A small image diffusion model, trained from scratch.
Data: 203450 training examples, 2.0 epochs.
Rows from block 4, named by matrix and row number. Rows with one number belong to one attention dimension. Each number is 128 + 32 x the weight over the matrix's rms, rounded and kept within 0 to 255. All counts start at 0. Numbers have three digits each.
# q: attention query (model.blocks.4.attn.q.weight, 96x128), inputs 0-127
# k: attention key (model.blocks.4.attn.k.weight, 96x128), inputs 0-127
q.41:112144200115112104152170169135180136132116085122165113124136104156138182099108057127087086138165095166124161105133199090089081129094141150162074120132150197121156178154129142113093103145146075106154127150114142055128119094052056166135123168021044138170153178173131066199136167132133128121151073128129091122112103129133124163106108142162134104172126145157125158167178136223126120144160
k.41:048099178140114061120164155173156216168081146180156157119184137138148107226134069152062095141115119094146145104153193079118117137125149145127088152095177124143123163093132144082133096105156129123160132154128177131122081100073091205160136158063106164154107146109177082151108217118150127159155062114181137114101104157137162142086083104142113095203156160117077133108173150199168102144167
q.42:129111089070115060103148176150191091097145175137111147155170158129080116048140076144116088083189128114152115130092152123106168162127126117120156083124114112057167144106140102038157089134086182126163078120113123149087113126095129162109154164145152074143118152135137092150120208166155142090194120121140184057146085141091115149101149106113131120089129126185137084107137147111114143115144
k.42:075103113103125105141103128122158056125162189133155148145097160158060124116207091149082124101078156140172203119126131085151139158096092082104154038072058142136125140094101080113131079125080119116112084093131101109122114181112119170171135162128122138095137146150097093140107113107141113186061072116157123049123112115079164146135075100076035103132124100181104144137089170120105144099111
q.43:151076122107147118101155097151103130155117137132083150221192115123144177190128113105128132174132139139140131135089157062079143103081063102110098189141200137142137120195117103139188143166155165067136084178119112128163144156102141157081116134134096190115176157065171135118134105133202181137115083160191123134084164122081145153114097169146138117111120158096122196124130093118104134204119
k.43:121113125153141163111147095093105108108065103133138150160181118102161191138066059145123092137116109191158179093114124120156092097171093145114097153194202172082144121105126162129130036162100172088177177128166123120120101140144126129113080143087101128155145112134120118174124123234152168150185120128109110109086132110115130097080171191138119135165157120119156138147092127109152080167151
q.44:116152168085125108169108126150101101146087166097135153192145162145125187095190128152112135146118156144108173126167119102138126103126140077129098207112125101107157193142225128155128097075118156161200133161096102151110121240103105139164066149157156127130115186102133123119093051115167088174137152121107106129148124143114157121140146133099139167182093103162122150100178103143146088142132
k.44:049092139135151133148145130121151117116113144084111142103106192075130132086238137145164175172141097113087068096119144159149153104131113142145130154150158128120140157083187136136129100076105145143110116164107107098129127191122078139126098144126091110113145096079162195136092131122158102173135116181151127102147154192142123085103107134053175184144141137145162192142145109136151142158098
q.45:162154111100123113187136109141155149120134127102126093088137068108075137099136096163090135137151152129108194127100070207080191112200112130118152109145124138132089135110158174173151125099111085146175043168186071136196111109122091157152134105170169133148137110124031146096112143144094147188092104125129114101153126115132166130106058148187106134093152146104103092109155185107152094144151
k.45:110149183121085142118167112154155159095141144103168114112152043135063106080114150151123171162144162113142151153114032134121144141151151190138113096140141148124059172090105138134124121109108147202137118177126131203117148085033104105110172151163121105157167163100101173114136182152075083135086075108118159096161144128116123098135113150183082165041126136168119162105115139119165123162121
q.46:143078141132037155049148125162141155137187152079090139143168154149177130176093150139130093151126115063112098110135164078125134129147176118128139112126140128090132133122096154083150159094122124165176085104148116095212152135086138111089143095101128117125110101149101123122119143038117100137164174115133079138122216169170133065156088085121107150118089116155123079175141190069158149123145
k.46:077173202148039176104141132092093111187157129170156152113169155093156146116135104203137126104124104115144138145153078112100111163137174112143124150068103170104088103165102166167109134148083183098155128137105121127134109165069148130131140128121075129105085114136047197154088162096116105164151158206139097171159150114118114131130093124119133086182074078127149068180136160094082151089122
q.47:114143136120098094145191142106201155140135120068131139140141087136147190121122118132113113113143140151105099176154137116085099199102133113144066075134155154076134082114150119185152143093161104115077100187136094163085126160116211134150176116091164117065110130150112145087112159112161062179083145127146142150129134133121142068144094147125085117077100108114089113160239101121167186080082
k.47:136107149116100108126138145103197138124132143124119179125176143124155137131111152097143013142176184152079156132114088194178119146127134123076187065129162126133117171131133126168130063111115136129116135155087136173126093132132174041145138094101163072099147134142123202113114149136099103132105095122092101148154133255135141143075119124126127180113109120071099106185133137135122114156145
q.48:102100131125093123161142131051154136083109127090118127119178105102082171123143111188114102112128095139079146172139080181205041116156122151097125072146141095142169082161119099137113146139180095106145112118131107109087116212132126127101178181117109147156151157159132139111109091130087169095187148193142154134142105160218098144080116145135115124170168128121133150121110143137042169119118
k.48:088176134139134096182164145078138123140091045112123137137135093114095105165142126151126126146140136152098146175125069100176059102108164122115118130073173155181169115173197116121120148123184125108170197128133134183137144167181131097088216164119125099146143159139133126142125119158142177125126110163180109157145122192155136101107142139126134036154087119148155127123115122151063144147104
q.49:185140146135136144173106168192144091120076098075120098112085095074096146174180148100151117139095180153190107176105118132072139116181107126132103128171139131185129182126122163126128095121125146125138143132097178145167175138135131105139070096075165121138083133122115150141091118106158135100118171116090132154094118135149062158132109174143117088080174171115134124121081152099107119142106
k.49:148172117172072147118135139191133153106110128116112127073085127115075123175128093112104137163075088114092134174119094123108185127185120168114148166138126156162089146106105127146106097160123125159152078158106119182131154184159122164148108130147140123079131178128125117137151109110091109164195121133151083144087099147146138093087101115133152150153148130094128099130107162181148177174162
q.50:116130089136146093126146102138174192162129156111155112119166119072164136138119151121130141108103153096146151146145127101104115188140148106141147110132138111105105152162143112162102084163082100100150100067090148093110158052154068132121158139117146083158128137060129101124121152146115151156128118095129157072126127142168094155084144088077080167161153108148193119143088148174149162167143
k.50:096094130101141109127090155151193187150128155106147122100109152162132118088101156077086137115125126122137183116154144087145092138131149135154109130136155164130196124090084145124088110100101087160134111097112155092164152095122090095111145136101139110146130138100054155149128155140118138108196133086191092095137072134136138140134183117081123128145138123074150159147059136136159148179150
q.51:120120129117114201167142187109144144139146097147120119147148055113175125128083131148167131153132069118126120147146180164138141060136154136152132121114120136116147147162195079146126187096072159130148134142109113165121141180159136182105114164163144107080120149128121127041152140171163078126172092122102133104131169126131160125123168126142109141133120047137121096081136101091113112156127
k.51:160119123098115116135112183102141172109143100133135112129086128098128086105105137097184067132136120113108132125142140139131128056117113119166104119097082132121165089164147108075161163097149169143148157116082100106118144218110164097117106087126137143158164120117122142095117146124096144160126151127091088070162146118173109151123079166051162099103138104142112113088109134105134106094099
q.52:095158121097094165143087142095121145128149109116126088150145126096133127105177124087150150100154159112115116151129163108130132117100150126138115160154143170193141111112188120126177076074161107172135147172156170185159101094093138099083155097130138143113137195143161186075171128132101157145121098064153154107131075106169157129123100120128188140150137148129140089080112118116141082132095
k.52:112184139119115112153120126093104148116141148130154113147145146124109153117124136081141107170171136158132091153090137132210133173111132123085155145148168158159102071137154150119139088158137110154102086111092157126094116161122161207104101131129126173150106116168107161068137120161153160143096131103079131069083110131188172128178107153158125135152141152096083118109097131107131088099088
q.53:131105163090103145157103124164081157149201084081162160151138073110124161081168123127122137145145106129134133094108127125148121084138210123135161152153139171145136137144150149122193084106139146120174106095129116106082116131119161189136173139131189203133092125054133079132167122136130123096131113139077182134150133148091178108107113165113063171144156080153094131159103141122142144158109
k.53:096107140119118163163154103118076148157141145117137088146128124135130153086088120147094145144165101179112090074059150147106176034117126088113115121091126175134113164170099136128064100118146181174166202089089140074136127145068149134083124120138117159162103139059111145156138187141133151097147161159119134144104062136144183119125121129128082109161153046128107101121107170094111095141096
q.54:113067100110132087130135090114092108096099105142187133075076171163104131174139179055140107157104129135107105172170120170129150117188131155141139120165166156132142136134173145135169142137175104122113075198143087117134133165117138150125090183143180138129065068155086087061082136121090132144128144101159086077190116086153119115121171106127103086136145111133110110096091107148144148177110
k.54:124048130045117121148162055087091129144065096108186138120098138110125110181158114097108156083123119094129130119100123168138177095168133187086150107124168109146135132167148127154117188116122117107161108165147113118143094150154132113100111152101121144131112138124133130098090117093058140162174117120146105145134130131123050129181141094128109102079153175124107067071125120118112112145099
q.55:130197108162125158053123201133105182119174108131112136135111064129091111113167141157112136123136110163133134134124117065111086093171133080133117088109082195095136104135063115088140157120116124079116112150153157163097104136184117126172084105154149108152098105128128155121154158111106168087155122105151156096158140112086080109150081068170098082129115085106027181120168103146122115185122
k.55:176136144150091119120181136108122206119117152078098112138140093141094102146082151130104116147162135181166135188071135163103112101069100089174074103074087136105139093146126167115140138112066158108122113166119145123134141115131147150183116082136121093153069096126125071092115065148064130124152136144149159131141132149088132125113150155149108119151115102095072199125076074117156172079100
q.56:151140154168104147157167090130127077138066157141050169145144103181117156116191092122120114121122097151077120076138133113143158107154105133132156063154133162118166176103156104109094081134132148148122161094106091135097139181145132114110096128155098147101158083129116111160174130107110182154121129096155087181096168110115169168127126170107152119127134150147129172156149092079104151171125
k.56:175146148164119115148135115160088088150114103119053139115166092117165144104227082077109138094121152161126134134090097124141137089162103135150110081137117070110143175108138140146153127133110139109106160116080133142114156145120119170186118164089069139072144143097116143127148134119158159167118047124150136179143141091116154157129113119105163159084108094141138135196081132097117150133154
q.57:136181131114089108093090139152143093121116070107142144101082108106168106119177133121097173155135149130138135168051109100114159136069161181137133101125091103099123127154079090146107148075145116142123154105083067131099106191110091110154167158132119169083101083130143141118128105165143091140139074113167126081109155157148136110130087094120139080208106167179155144144164125148154110116188
k.57:146117094138209098138117148163142119140119121119096114132085136122127087103114138188161137139098159140149115153073148177141095147111104147100145089145190155122113132157103125192166174104124116117146091141112095140099143095050095128106152080092201182180044124124128107113180153152114112126105083146121161135079132135151106136109180100116104100174135131162149157165060115104115155100147
q.58:120106063097121160116091064132107117158096112082099139113095098103133081099148176095153114071157093140137196116144115114118110141137132090157116168190092060154139107150127105101135122112150111126189105097137129150184127147076163145171082089149087077179128051146161080116142110118174078120122076145126146090117163156154122163099120154176131103138180101123110167068142134181161082146102
k.58:077136116106120175102083109115099151131130148148086114087153129113094058111155134030091146112136147158079139084153111160110140154118083166174169171148112131126139100120108152119175141076154167147182114115073127124124122141171151183125080142102173146117107100138105092093152092094159095135101088208129129113119140154141117160111177115181089120166114062141131177106138102138120126129129
q.59:117152129058101133133104107091123112133167143189172105209096091113092079136165155158100146162152069161123152145092122142115108134150140063124137171171155132169100103119130132076130143155175167109124138093141085131078155114206107173095152121162124106101080139140145143143132099102094151114122083083121158185100114127144124106107167124170122146117166133156143116163112143078113115063110
k.59:148106086112057135082120161190135149110148120149118158233098128138100085112119127102094131174144100194150123094103195183141087108101141090068143157141150104125064103081156160106092094131146127116087159069130160099161171181135135108147138122134075167153123115154135112142082162098129135131101149136118155167078101155122122144144167116128132122077176174139033104145137134153143172140083
q.60:151126144165084145102188121163139127139137147176109149167186106142120122125198146119114127105105135141075086133101101182122121149157149132121115126167147156138119199076084111174135120099146136097150117151153147143167092090094087121170114164162100157102130090182153067144139129143105141187161204141099136171124113152127155159177143192145157130134180143114110045120127166108107163114101
k.60:107123168119109117102116062128091116117166134149125156137110113137078184148124105070097118180143139126127095153095080166085160120115155117134104127104180150137159093118131131157177083132142098137093163137094090092126144059113088098121130135087105127080101149124199147154135153102150156177126102139070153146119078175105114129160061188118204108134125122128091137100167127171114152154118
q.61:141146186160109098161187125134172098115119159079153087093138099127142147099176134145177103125089125137119116155124146123123113160115096193165177128118092120108149110134160102088144019151166179083151090134186118169097139164115168056115131134167107149115109185130134116148164149142132107079118091179133154121165195129133126106145144052118181143157116080151150130162104132159135100137112
k.61:115134151167089182147120150113145109161084115098101058093152130117150124125157169108145143130157115096153147127125157115134113093119120175153115064127126145198133053179117145176114100126108093120121136099101137168115114167098111112084103128123105105142124139151161177171108127134102144129180077185148118152157161160094136070107144116141165175128123123194124100129105166168134133143122
q.62:094130183118143123125149047116097162177140116091051093093102115134116096174140140124172194147133118143118127138156102120155104128127125145132087088102074197137125177144154148147137122100087151154133149144083168147112141163124165177161120109159091177125104104105124130140088129057143122054158083123175159129094150125131095121115135123152119124181173138120098101162107126140150090107132
k.62:159147125098140147155129133170138165103154086099071109101134116161129113146131138109172139098159114143134119132179108099103119115162114148132172098131099150160118158167148133100162098097089175119127141131106140126110159097095105147214140141123078190154137091118094146124098111115093105099181072132153135136119133177143056127097115107187128108163176100105121141109139140117145066138085
q.63:117090117117105149133101150155132080093108102105143137122108085119076134059119034108168140126177127138070079133101133109077190174107093140124109112144133179096135136158131100180101157117129168110149157152064119120102117116160184129139084073120196131157168126140129152134150155126191168161095120130117129151119118164157126082089098123115136128086125088122150097126142151153119130107153
k.63:152148063141115150163109083079096141096180097096136083149133134116110156077084067117108099170145133110138128101176125085114171125122107102121082115144133159129104109111173077113144057085128149120167129130170141135177153101180129142184090098146175093146044122068101147094113154105149137164114109113147151118179129115153094072127146084113165164134084135097135107151128167134134173121129
q.64:112174142124141128131165177126108080147126087174169111105176104100111141080133154143086152104103124117096137119166093133116096078111114092168125093157167165151154111111136136164122129114093089130165202164078130149119180099131098131140137108090179124131176138076112162076115120097095130154179118180191106098160157149154114126147130100157095113092091165100092119102086228112171104185109
k.64:151214123109176081120149118121082113128153077141149107099166097093138107126092178186086159112127112110080145136109108117081084098109139107122160164159189134167114107136150134151143101119108092142142154198146098106113125114143161136160077180145131116124192162041128166100034105105067164133098139176087102103137157187124145117157173147093099138118105140102085182122090201158126124128083
q.65:073154117110129165169090105109165061151133129156131139147131143148110199142142133115142150165157141145144081107120141097155123137107124157108075118113140063123140147143106100144139097149159125076139055157156093151172139157142161087092128137175115084228119106104100105146132107114149084124165123122092068128171144172089047148129111092050116092117127099101105121129158158143138144089132
k.65:073130113085100128166117145068123093155098130139133146107145100131194153100108112104124151111169140158112102121136143111162114165150101159065070138023147129116093123097120177141124093079170094127131052131212089151147160153137151140133135161098153084129132103137139104158181114142100066153175116140086153193165134097117102119070125084107137112104130048139141137045136136108150101124094
q.66:171132133133069132159169097102134100186126132097145170128143142132145187143142133139123135080137120143130162048150096191046156068161100109134140077117119104159166084207112136130159089107132145158110154141153122088128143094133157086107118108133109067090111096094156134109179161074139093120129082140076116107145104149148133082142157107029111161161145112152091122141126148123110102100154
k.66:131184106167139159163134079142149136205082169125145187135122108065148190102134154123130137122143135154107134042116130125086135142140133128133154142076088134138153143145100128104180104085118128103099168082121140135106137173120145121105154069129103068075121096103159156038169101065131066137165116131128107069172135138175166069161149133117148130099120130183153120101153175165129131068129
q.67:078148120151111176129172141104138091082076117086085114189117130131175120133150064131092085156109089177156097107130138171112149122128169176132140150124139117126157184073162156151156170140162144124188121121108103083162154131114127130176096172123112147089108095140145113161176140103127155094084167135146138113095139129249092108114197097136125090143132095093159104147111122132153138132118
k.67:124066104040124126164085155121055080119145118090141133086139139138141081124153058086088093184134103133129057067129069119091124120148149112121213126109115120197069127109178131136160117152065104134118119122112109176134105143140077115139135121130068123161131102157118099179130124142153140125161139130117140108147158155142120135084114140094150115120187137200119142178159130136108144116116
q.68:141097167055138149126084136178112096176199101076075126168128151154174163141105129169118123110111193100106118122148144107148144118158105095119131124094143191135088135154135218128178171208171087109136131101139122160130111107137141102140115169144113128136049070112096068120169088152092141179113106134106130109171149121107138175148124151137167117114219132119124171111116143199132153157156
k.68:086104160110113177145105084166131119090139151128082148168134160121135135159104193097125081117133221108117098125050173093065137098162131190141106140138088140136122155143086066151101137127151067129169168143163135153119161141123172139115131137141131169131093117121115061126138139169152150170148139155089088145113125091103137159116094057132147107128134103140119147093111081166155138078079
q.69:064167126155141152127150105143159165164135103163162122102079116168195139168117092149132124078111194170144171128094107095146102103152140086109117135115123157142138124105092143106106125103166104094135089175112134094086138117129190089126152063105086137117159154134072145149185205145098183140128131101130121187142159128148141139140211135089168086090201054164175116119158114091128132116147
k.69:082124076139116150148117135123111161124120117139101156151089107134167090163017137077120112155158163130188154127148111118092115131168166101121148123086118093179133113113094128131131120193125165092112134133109143096145132164071091137135173148131078098180119121128159146113137185194113114156109111140112120154154125085110149156104131134126101145091131169111171148126089149093104122085176
q.70:079115167119140153117108091108081160077152100118191172121141142087152217132162105121157140138139157106127162178128167113156129146108080101113076151140130072133210164100130204128154151105109122141147154120054164159122122110130112183082141115191147150086137100173089102124136196164097101092102114143131124135115158118131142131114109117110169121158135135130082111087112156126088088138121
k.70:142088154126124173115106126123102184180108108095178162134160160172111140081072107171079130137129121087117133173118189128208168177123192147136125122113116070104147132131116148151204154151146122085171138085105138162115137117154144178072140173131096123104103132071162128090117179140128137118124109162128129082123185144131130138111100167101133100153144141114112116119133195103123076147119
q.71:128113155125103102133092099158158094102131175101160098083137093078171176160130106093125152132113118135129093142135089175165088188123113111075131122161110173081167118157115127103156182163115137171107122131173112138140112091088152131134195151152144109126092156128108157114131087159189178150181022126103145124158136120150106103125132107131133122112168091168138132169132120164098184138055
k.71:133101159151136126116182086088107123165160163121106126116119141147156132136112153129143180080109139128138177115146193160147108156129162086071177156150121186178151155133154072114113159170162110167122149086177136129188156144140125138150140081111155087150150111149152168137102139168163193199193101164125119118126150153194104094151111100124143091120082114129134097127086147169118140136138
q.72:060151080094182082096092107147085112158159156113104127059114114127184078108117138120136126078124165098133095109076158156058111138122168075119126094138113058099154144087211055111112164091150132150165105137138162110168136141092185106141121167133116125128136115136193119133160094105121138156133116123144140169098158153117105140133038155113144141117104151093116065139101151059143149105101
k.72:089165120113174073102079087145076144136167144139139053029106128155164085110126150101116097118065105118137074126106112148147149085106140139088121106150132121087167111047072109095060162138132147124102113141131170113125141120143139098166104171039141125083076070136119135107189094101115100155093126178143101120132142183122155135118098170130119169156129116123140076145158134086155213136128
q.73:107142126119105091108123125124085106142142183183125096154158103144083111161162041097119133095124176117130146143160081161132104087139140101117100195115126149065189142173092089137080118083163100124092104050153103121141150129130128135139065136113149118118180115133185092187150099141108146139110155122128151081129159092117131092117139077155108136096151120121141153089107109116145122131154
k.73:130109100095126138145127100096097105164122106132104103150127147075068148150158102093099092148096155147168188132125149127135102118105044112118148170126190092067136125108094103112087128149108118125109137059091069150139160096142170134161073152146110097152177120132146141128128109170127103119106104135139087115127118119075148138071182154130133161091132119151152094103102131178108098123161
q.74:104143149083124145138149120173120089125087073130136147158128187102201154113166098162176119091124097108086115097139144117167114189118109131138084139118136180123154129096147114160165179093175075109202133134106127130093052130123118150120137101123091080085125155100161156116130134147126106132095203156134117022077093147159061116114061140076090154130174073089100145100108114096112173116132
k.74:074138146073170155152094121107133093139119099120129130164136153174124173062117063108152086103100162153078107072108095117178135160110139090162116129098170102194147123147116131140100210073112161137160172177128162129119102147115076187133134120176146119081098140119157160135119138181125137153140093166134121107099124152139106118116074135121117138141142137063071114094149134150154141032129
q.75:106131103134133153099127117123114135132135131188096196112091123094176117108178174098093160126194187109105157115143142137206132113142124150146150126082141099094097109137173145124123082080145145133152140142105147105113121120187104022129132152114123103107098127162109134052172161145141073152174110140086148107122073104178147169154148133115150124106111099167133198107144112097136154114075
k.75:128149172144144104145203092141151136175128103131139177178100190186124125115196153151118122124150162110102114166164116163129160122168128088099147152177133090135123099145086102140112164072151143119182105111137174102116082179107135100140141136145094142141115134150159116125174128194121064141096134118151164116128092157150127165138197177077138092096146127166132178137126129100152125063130
q.76:124137150165145137114100092104183177102159151109147166126124153177127141178130113119104110133167135123108108083162118130154102141139129075180135136056174088144073135225131109154114116115155091115137086183155133139100102143140137109144128145106141144131149155155070166147145134149186132124099141142161120107142169121135118168139090137156166128156211117111117093099114146071096144125119
k.76:130106130122131111135165110140138169124155125141183174115175166134088187152162118159124108103225113151149153121147079119145083104101165119172114138084130118149168090153126123163105143156112105139157135166148175098092134156128129168120096157154085071153124109145159164106130169170083097128116170125123121122071179171119137141076158078165156108153153168167137060106123106083113148134178
q.77:089096159056244182111114111112086111115151086131138094069099145120109135088127121110144101105142083115103129155089095142104099108097138189179098124132120160208079147130135127121142128108124191166165132115176123135108099098114111120110125137083139118140149130119137100106158090137173111171111143093093109143098137130147146198098143155093151099176090105133087144137081135108191190099134
k.77:064135084064098153146136114141104116103130088145081119139075137141130175127112126128110134139069094105066097149124153145172165089160097127174133162098088116123044151162149171116153158095065121149139127169195154072113140110126142154102117151086173140148140129133096131160144085122188133119102121151151170149125097171107148195179095122127111130149103136180131114117129162136136168121145
q.78:153084131153166165142148160140174179098151124159170169162122080070139074148120164117093117071146137187098111139072147083069071121075118137061112143106038154166125136179145152112144106163123157123129139129132128117128131148084106084153145098119098152138146173166095156179083156135110090102150118105129134127254124138093136086118132155101131120096123128083140136129118156118161151117089
k.78:156134094111110121103160152185169140129126162089125164190139070167147151149100175124119180144113145175143100181155096146076113126058125123093150099110140114122150109137121173111083089159123116150152128167085118123110151123153111100107133112138160144086106098125101136183196178111148102108144121142121138170168181122096172104130140164123088092144128138128086088153072144144169049114139
q.79:139152164113112138135082129142147143168114103132100123114137203069128136172135119112122100109137095160131132132114106080127200095170145143151096114084142100088094178051170122111123138107144134142201115136125132112078186128094130092069143145126114137109143131161126095164156153136197124149151142163179141138156149074074169101171167148117165130096132117109053146134181152160136168133169
k.79:049122150108130154159164108142149117125132129146125133148167167100132172152123097149130099085123112105100080149175106077098153088164058156104125113147113137124142127108110122144136134126126168119161142128124135166068140111110085086078143111141075092100147095104109081168110137094124110105106124191084174157118149114103104123184130120156142090115117109146071151184085131082108160139176
q.80:096126178173173167131125120192120123110126142138108149166142079189080098155106129165123135121177136084176111175075097143101133138105103108085158084140152130143125114059162132072126143093106137099102128126119119129123127122097107112177146085183142108133147158152134116117118070104126151162101126168089131137127152091131106070149103048082104136158148080126142186101115158137079146092139
k.80:091154116118150157085146104150097124182153128084130080146147118181121112169114107118097129158150144096162103166191142137119139102074106151094145065097136113135115106134093198124097153109141094152065109143145203119180130128117103089178164090174115120116164106107140100123115104071157147153148162125123070087154129063145123118119133069110201136175145096121136134123127135139076118165124
q.81:150220125143157122167142102145158060096148105074178130133153144166140057177165132104118157089126096172173142131088141077136096093111067110083142089176097157151136087142111138153145111129105147160121140102133118106145154163094164159144110144095154123141176121099072138165132140104190086115145124123140116132104089120147183177130143102144154168123100111129184143148128089127091140062160
k.81:168178105153184139151171160109155153108119099153184166143136096131179143169169128086143168114079134157139140131144139101128144107130086166134141114105097150159097108157156108111151059153115123095113132146106052149184164192121117093140183163165194097164083112123141098124155138111114135142164169072128141151087126132131187173116160133154152154113110143168149127160133174124096116076170
q.82:147081133090142079066084163134094109126107144149113120110154130189065147140126169157041133131110144163161115152155198117128084113155146111114101115129115096076119177151175201143059126162113129120190135092139127161156138156107130125120112141127144106091118106096084138104159104152142134108145123115132105167121098129115190114145184102101116124105128090169159164121154141100096148081104
k.82:164102089134124095104126150125117088126113138164133129139152115145062166163208161125092119111072102145151144136147134084108067123176167105097130124145079113078103130140098149110084158102160136106176138130111138158134162141096153123126151149128143104191135139129142134113162114125133119157169146125102182114157111106118137168150114145134158076079086119085175133183174098092094154139071
q.83:156132107118134125145109109128182110106192141167082153114152162116056124152135109139166145152123124153171148086119125118148108124159107081134117144143141133133103089169151117085142127135141070099104167145133148151082154160111100083162138130130137163141155111136130116164177116082127110109128129113147186091070127128172180096107158171151111127145137154091167154104131139158134135132102
k.83:139103112172192136101184128111167084162182100080112155135176113130081141177100137083133120121132125112124159044097126146153125152124131141105144103143106158148114063183112114139145116125180126121124120090103171164089162099135122104162077199140088144119145123111088112161145138092111131104124135109122146155142083140131182136110132142134110136124188131117161128108104124142109102095094
q.84:111119131167137131113091136115093101088118083204097101106172063188110124041114159155110136191162146116112138143151114143074063130139096088112159152062177149126173114195109110162119120117148118133158105123135129139122118129121136117113161088165144113110081082100121100123166118187098103155117107175120185143093100101138118121141108110160135111196122085107162137222097138124118170107109
k.84:134133182102055125091163140138074136143125092114133096112135111147117111087113165159095133172137096133103180127119118095056136102132156120139157105067170143129155108163094117172125173072104077135109145085139166101171164154131160094170104137123081108159070094149106140132155112184151134119096112098117134084101130131085133122094078106134148144172085163081154100167154124136081144140114
q.85:121172149169126137170155114097137147110120148158146086149119168152078128095187168164097129116092134121134109136120115123159085130165133104156134135089134117141061121129113178120076134096125146112186100046132100108156144154110153120116089117149142106104103138090139120166133138132096103092098065120150105130089162106109110111177133188105158121093122095086147068097168123164118178190151
k.85:186170165168073127132146153090155099129137106147082165107169088145104128129098084136099086146072157110131093125127166169047161136107148142159113098106122123133163126123137178080057120068104112136119095113163132148089117152156086097115103154113093140172125129075154108127094206152108102142156119127125130116084133151089123122170135123141160138108101134188146107110107107119137164149104
q.86:089123091040129176132169084143107102123089161133147128132121142112135081140135137146111114159129128143090115117090188084157118129131142143107151156111130130146170125122114179143109201060135141094139134165155150133106123131183102122124106102141105097070080117055112180129163107161078079124146137103179167098167157166095147127112130111120166110071185125175112146132133095150131126124109
k.86:101105116113128142134097133142146171133116138141102107155109151159115135121146128160169123124118137120159102133105151103128198094074140090117177145105102074115131041133142161121121150111155113121131116175175095137134086179100118145148156163171135179126134098107108148143159097154111130096191065116129115150094137111141104173125092128120111109050141124132102140171100139146138170114081
q.87:062131124099116165145159050107113117118097156140118150066125113117130153102113078175114137091114169115153141169132156103156142127118146123084102095114138117092146109125097165080148073104128138165108124160147133078122078101123076126115144169140106143095123165147124140148159086106126132110132078227138124055121124156150106108118127136153183147141095058089136139143130092102118119118122
k.87:074126132169113145116093106096158154182141136122126115104133102136149142099140132160147182082128147147150118126117102102113112111151174126080167158129106085120138078171190135147152184101157123104130104071162131170082108098127133098159153103147141128152166133114145147120141121179098186159127152164192138074104094143112206112117098128124177133195164117135111143105148143120137112120172
q.88:099138108109136132150131113143144103134106178112122122143089118133170087148131113176185116156168078115109084134083119159050119069121136156164164146091172058165101167168151132208131112141173144200136170096141074175130091127128084127130101097091121145151141122137109164148139124084141193164141119130107138140185136144126118115086138150147118137144191105144147127101131146148088159113110
k.88:106115158113142141191137143135114110118143162110103138110143125136136140158101134101142112141174139138114143075067114182137084113181151146143162109105131111083097147132116146140116091159172154148162101119141068125115092147156147163154139126137112131115115104129077147141123083090161119167167137163159203134141114131117132126119180083091180128176123177150091079147158087125100170120163
q.89:158085163148114132124056124124115140118211168160140164159168098142140151119145129198115123150123165120128121133123087112115175126143119147146094081116077085158119140105110134148143153093200142148105125116135157111123129172175161128096096127118081161189125167132179140117144126167109139087105142133128091115170117141163139153123180073141133110108092183142114126159193116093178134169130
k.89:157085132124094143130086126109146125090110149114095134167128092135126116162140198169134158123148066139148143120137098118133171098135124111141094101120161168142099110082122133204116107158136138156078115120113120142078137144181141131110131118118105113138112125152150144067123156170128134123099116147131115145128093116144146196145184104125126101087118110143135096138178169122151071107163
q.90:091134125145137074096135155128154157124130090108138164143136125155085172095114147115106155168043133133151125107097068117158122097063095108087101121142175119132134077132168139137123121111179131137134143090146161113130086073166068168096114151163138082080131073109116162137139096131162136115154183114130166116170167098176112091151148219124138135080153119152119150117089136111146122158127
k.90:116125136127140048130129115184178115147125092155166176151180140108082152088079107136147074139093124152143100131106127127146148106089147144126140142133180136177113105201094170121174155122161146105120137132125129127115150108149141128138151119167147090125139163212187147134087086156136136092174143176132175134196113096144172151177136157115092112074160082137166131152094139079106083208147
q.91:144154093127117142113138115077139171069148077129127155131103104126137140097073127128140103131113153094131086128208114144116119134109140122149122101154131129134124155132122090136135093113157138057115145108154108158174135195161112116087095175099115086110152103120075176161098115166124074088150068111203116171207081071130137126168124096115117168126159108120134184126114093155185111140148
k.91:143114067089126100117201117111081098159080142192127091162156121121070098098158149148117127134094161163109153146168081170180135082127157168127120098157100151149120102131120152164159160155137097078102163108135086133113108131167145161109125145108141077137109098107073169136066170118102083055135163126148106105115096081143112129106130084141107120086128097119104173142166063121188126121157
q.92:087162165188142137119127206133121159126163192140133109162169151145154158155122150108089158053117134129148146128172144143106128079175080094123139162081081120186130134066130091154171158164118151126143127166096126096131075087138131150102089090119217123103134101116169066113135143129143149167182105122155117120096109135128144070129124143173146141147132138120167145155119132159119113140131
k.92:134152168150157053116135155150148118124107151128162150193157141118115097122094148113096124074134142115118127073159163111128117113095115129113149123140141127154092123110101150071145089196079153180139163120112125119197109100154157128124070075092113160128111127154190067087107127116103105181140103149144038062105123134115170099153115116140139163110109184148137166143149126088092125072106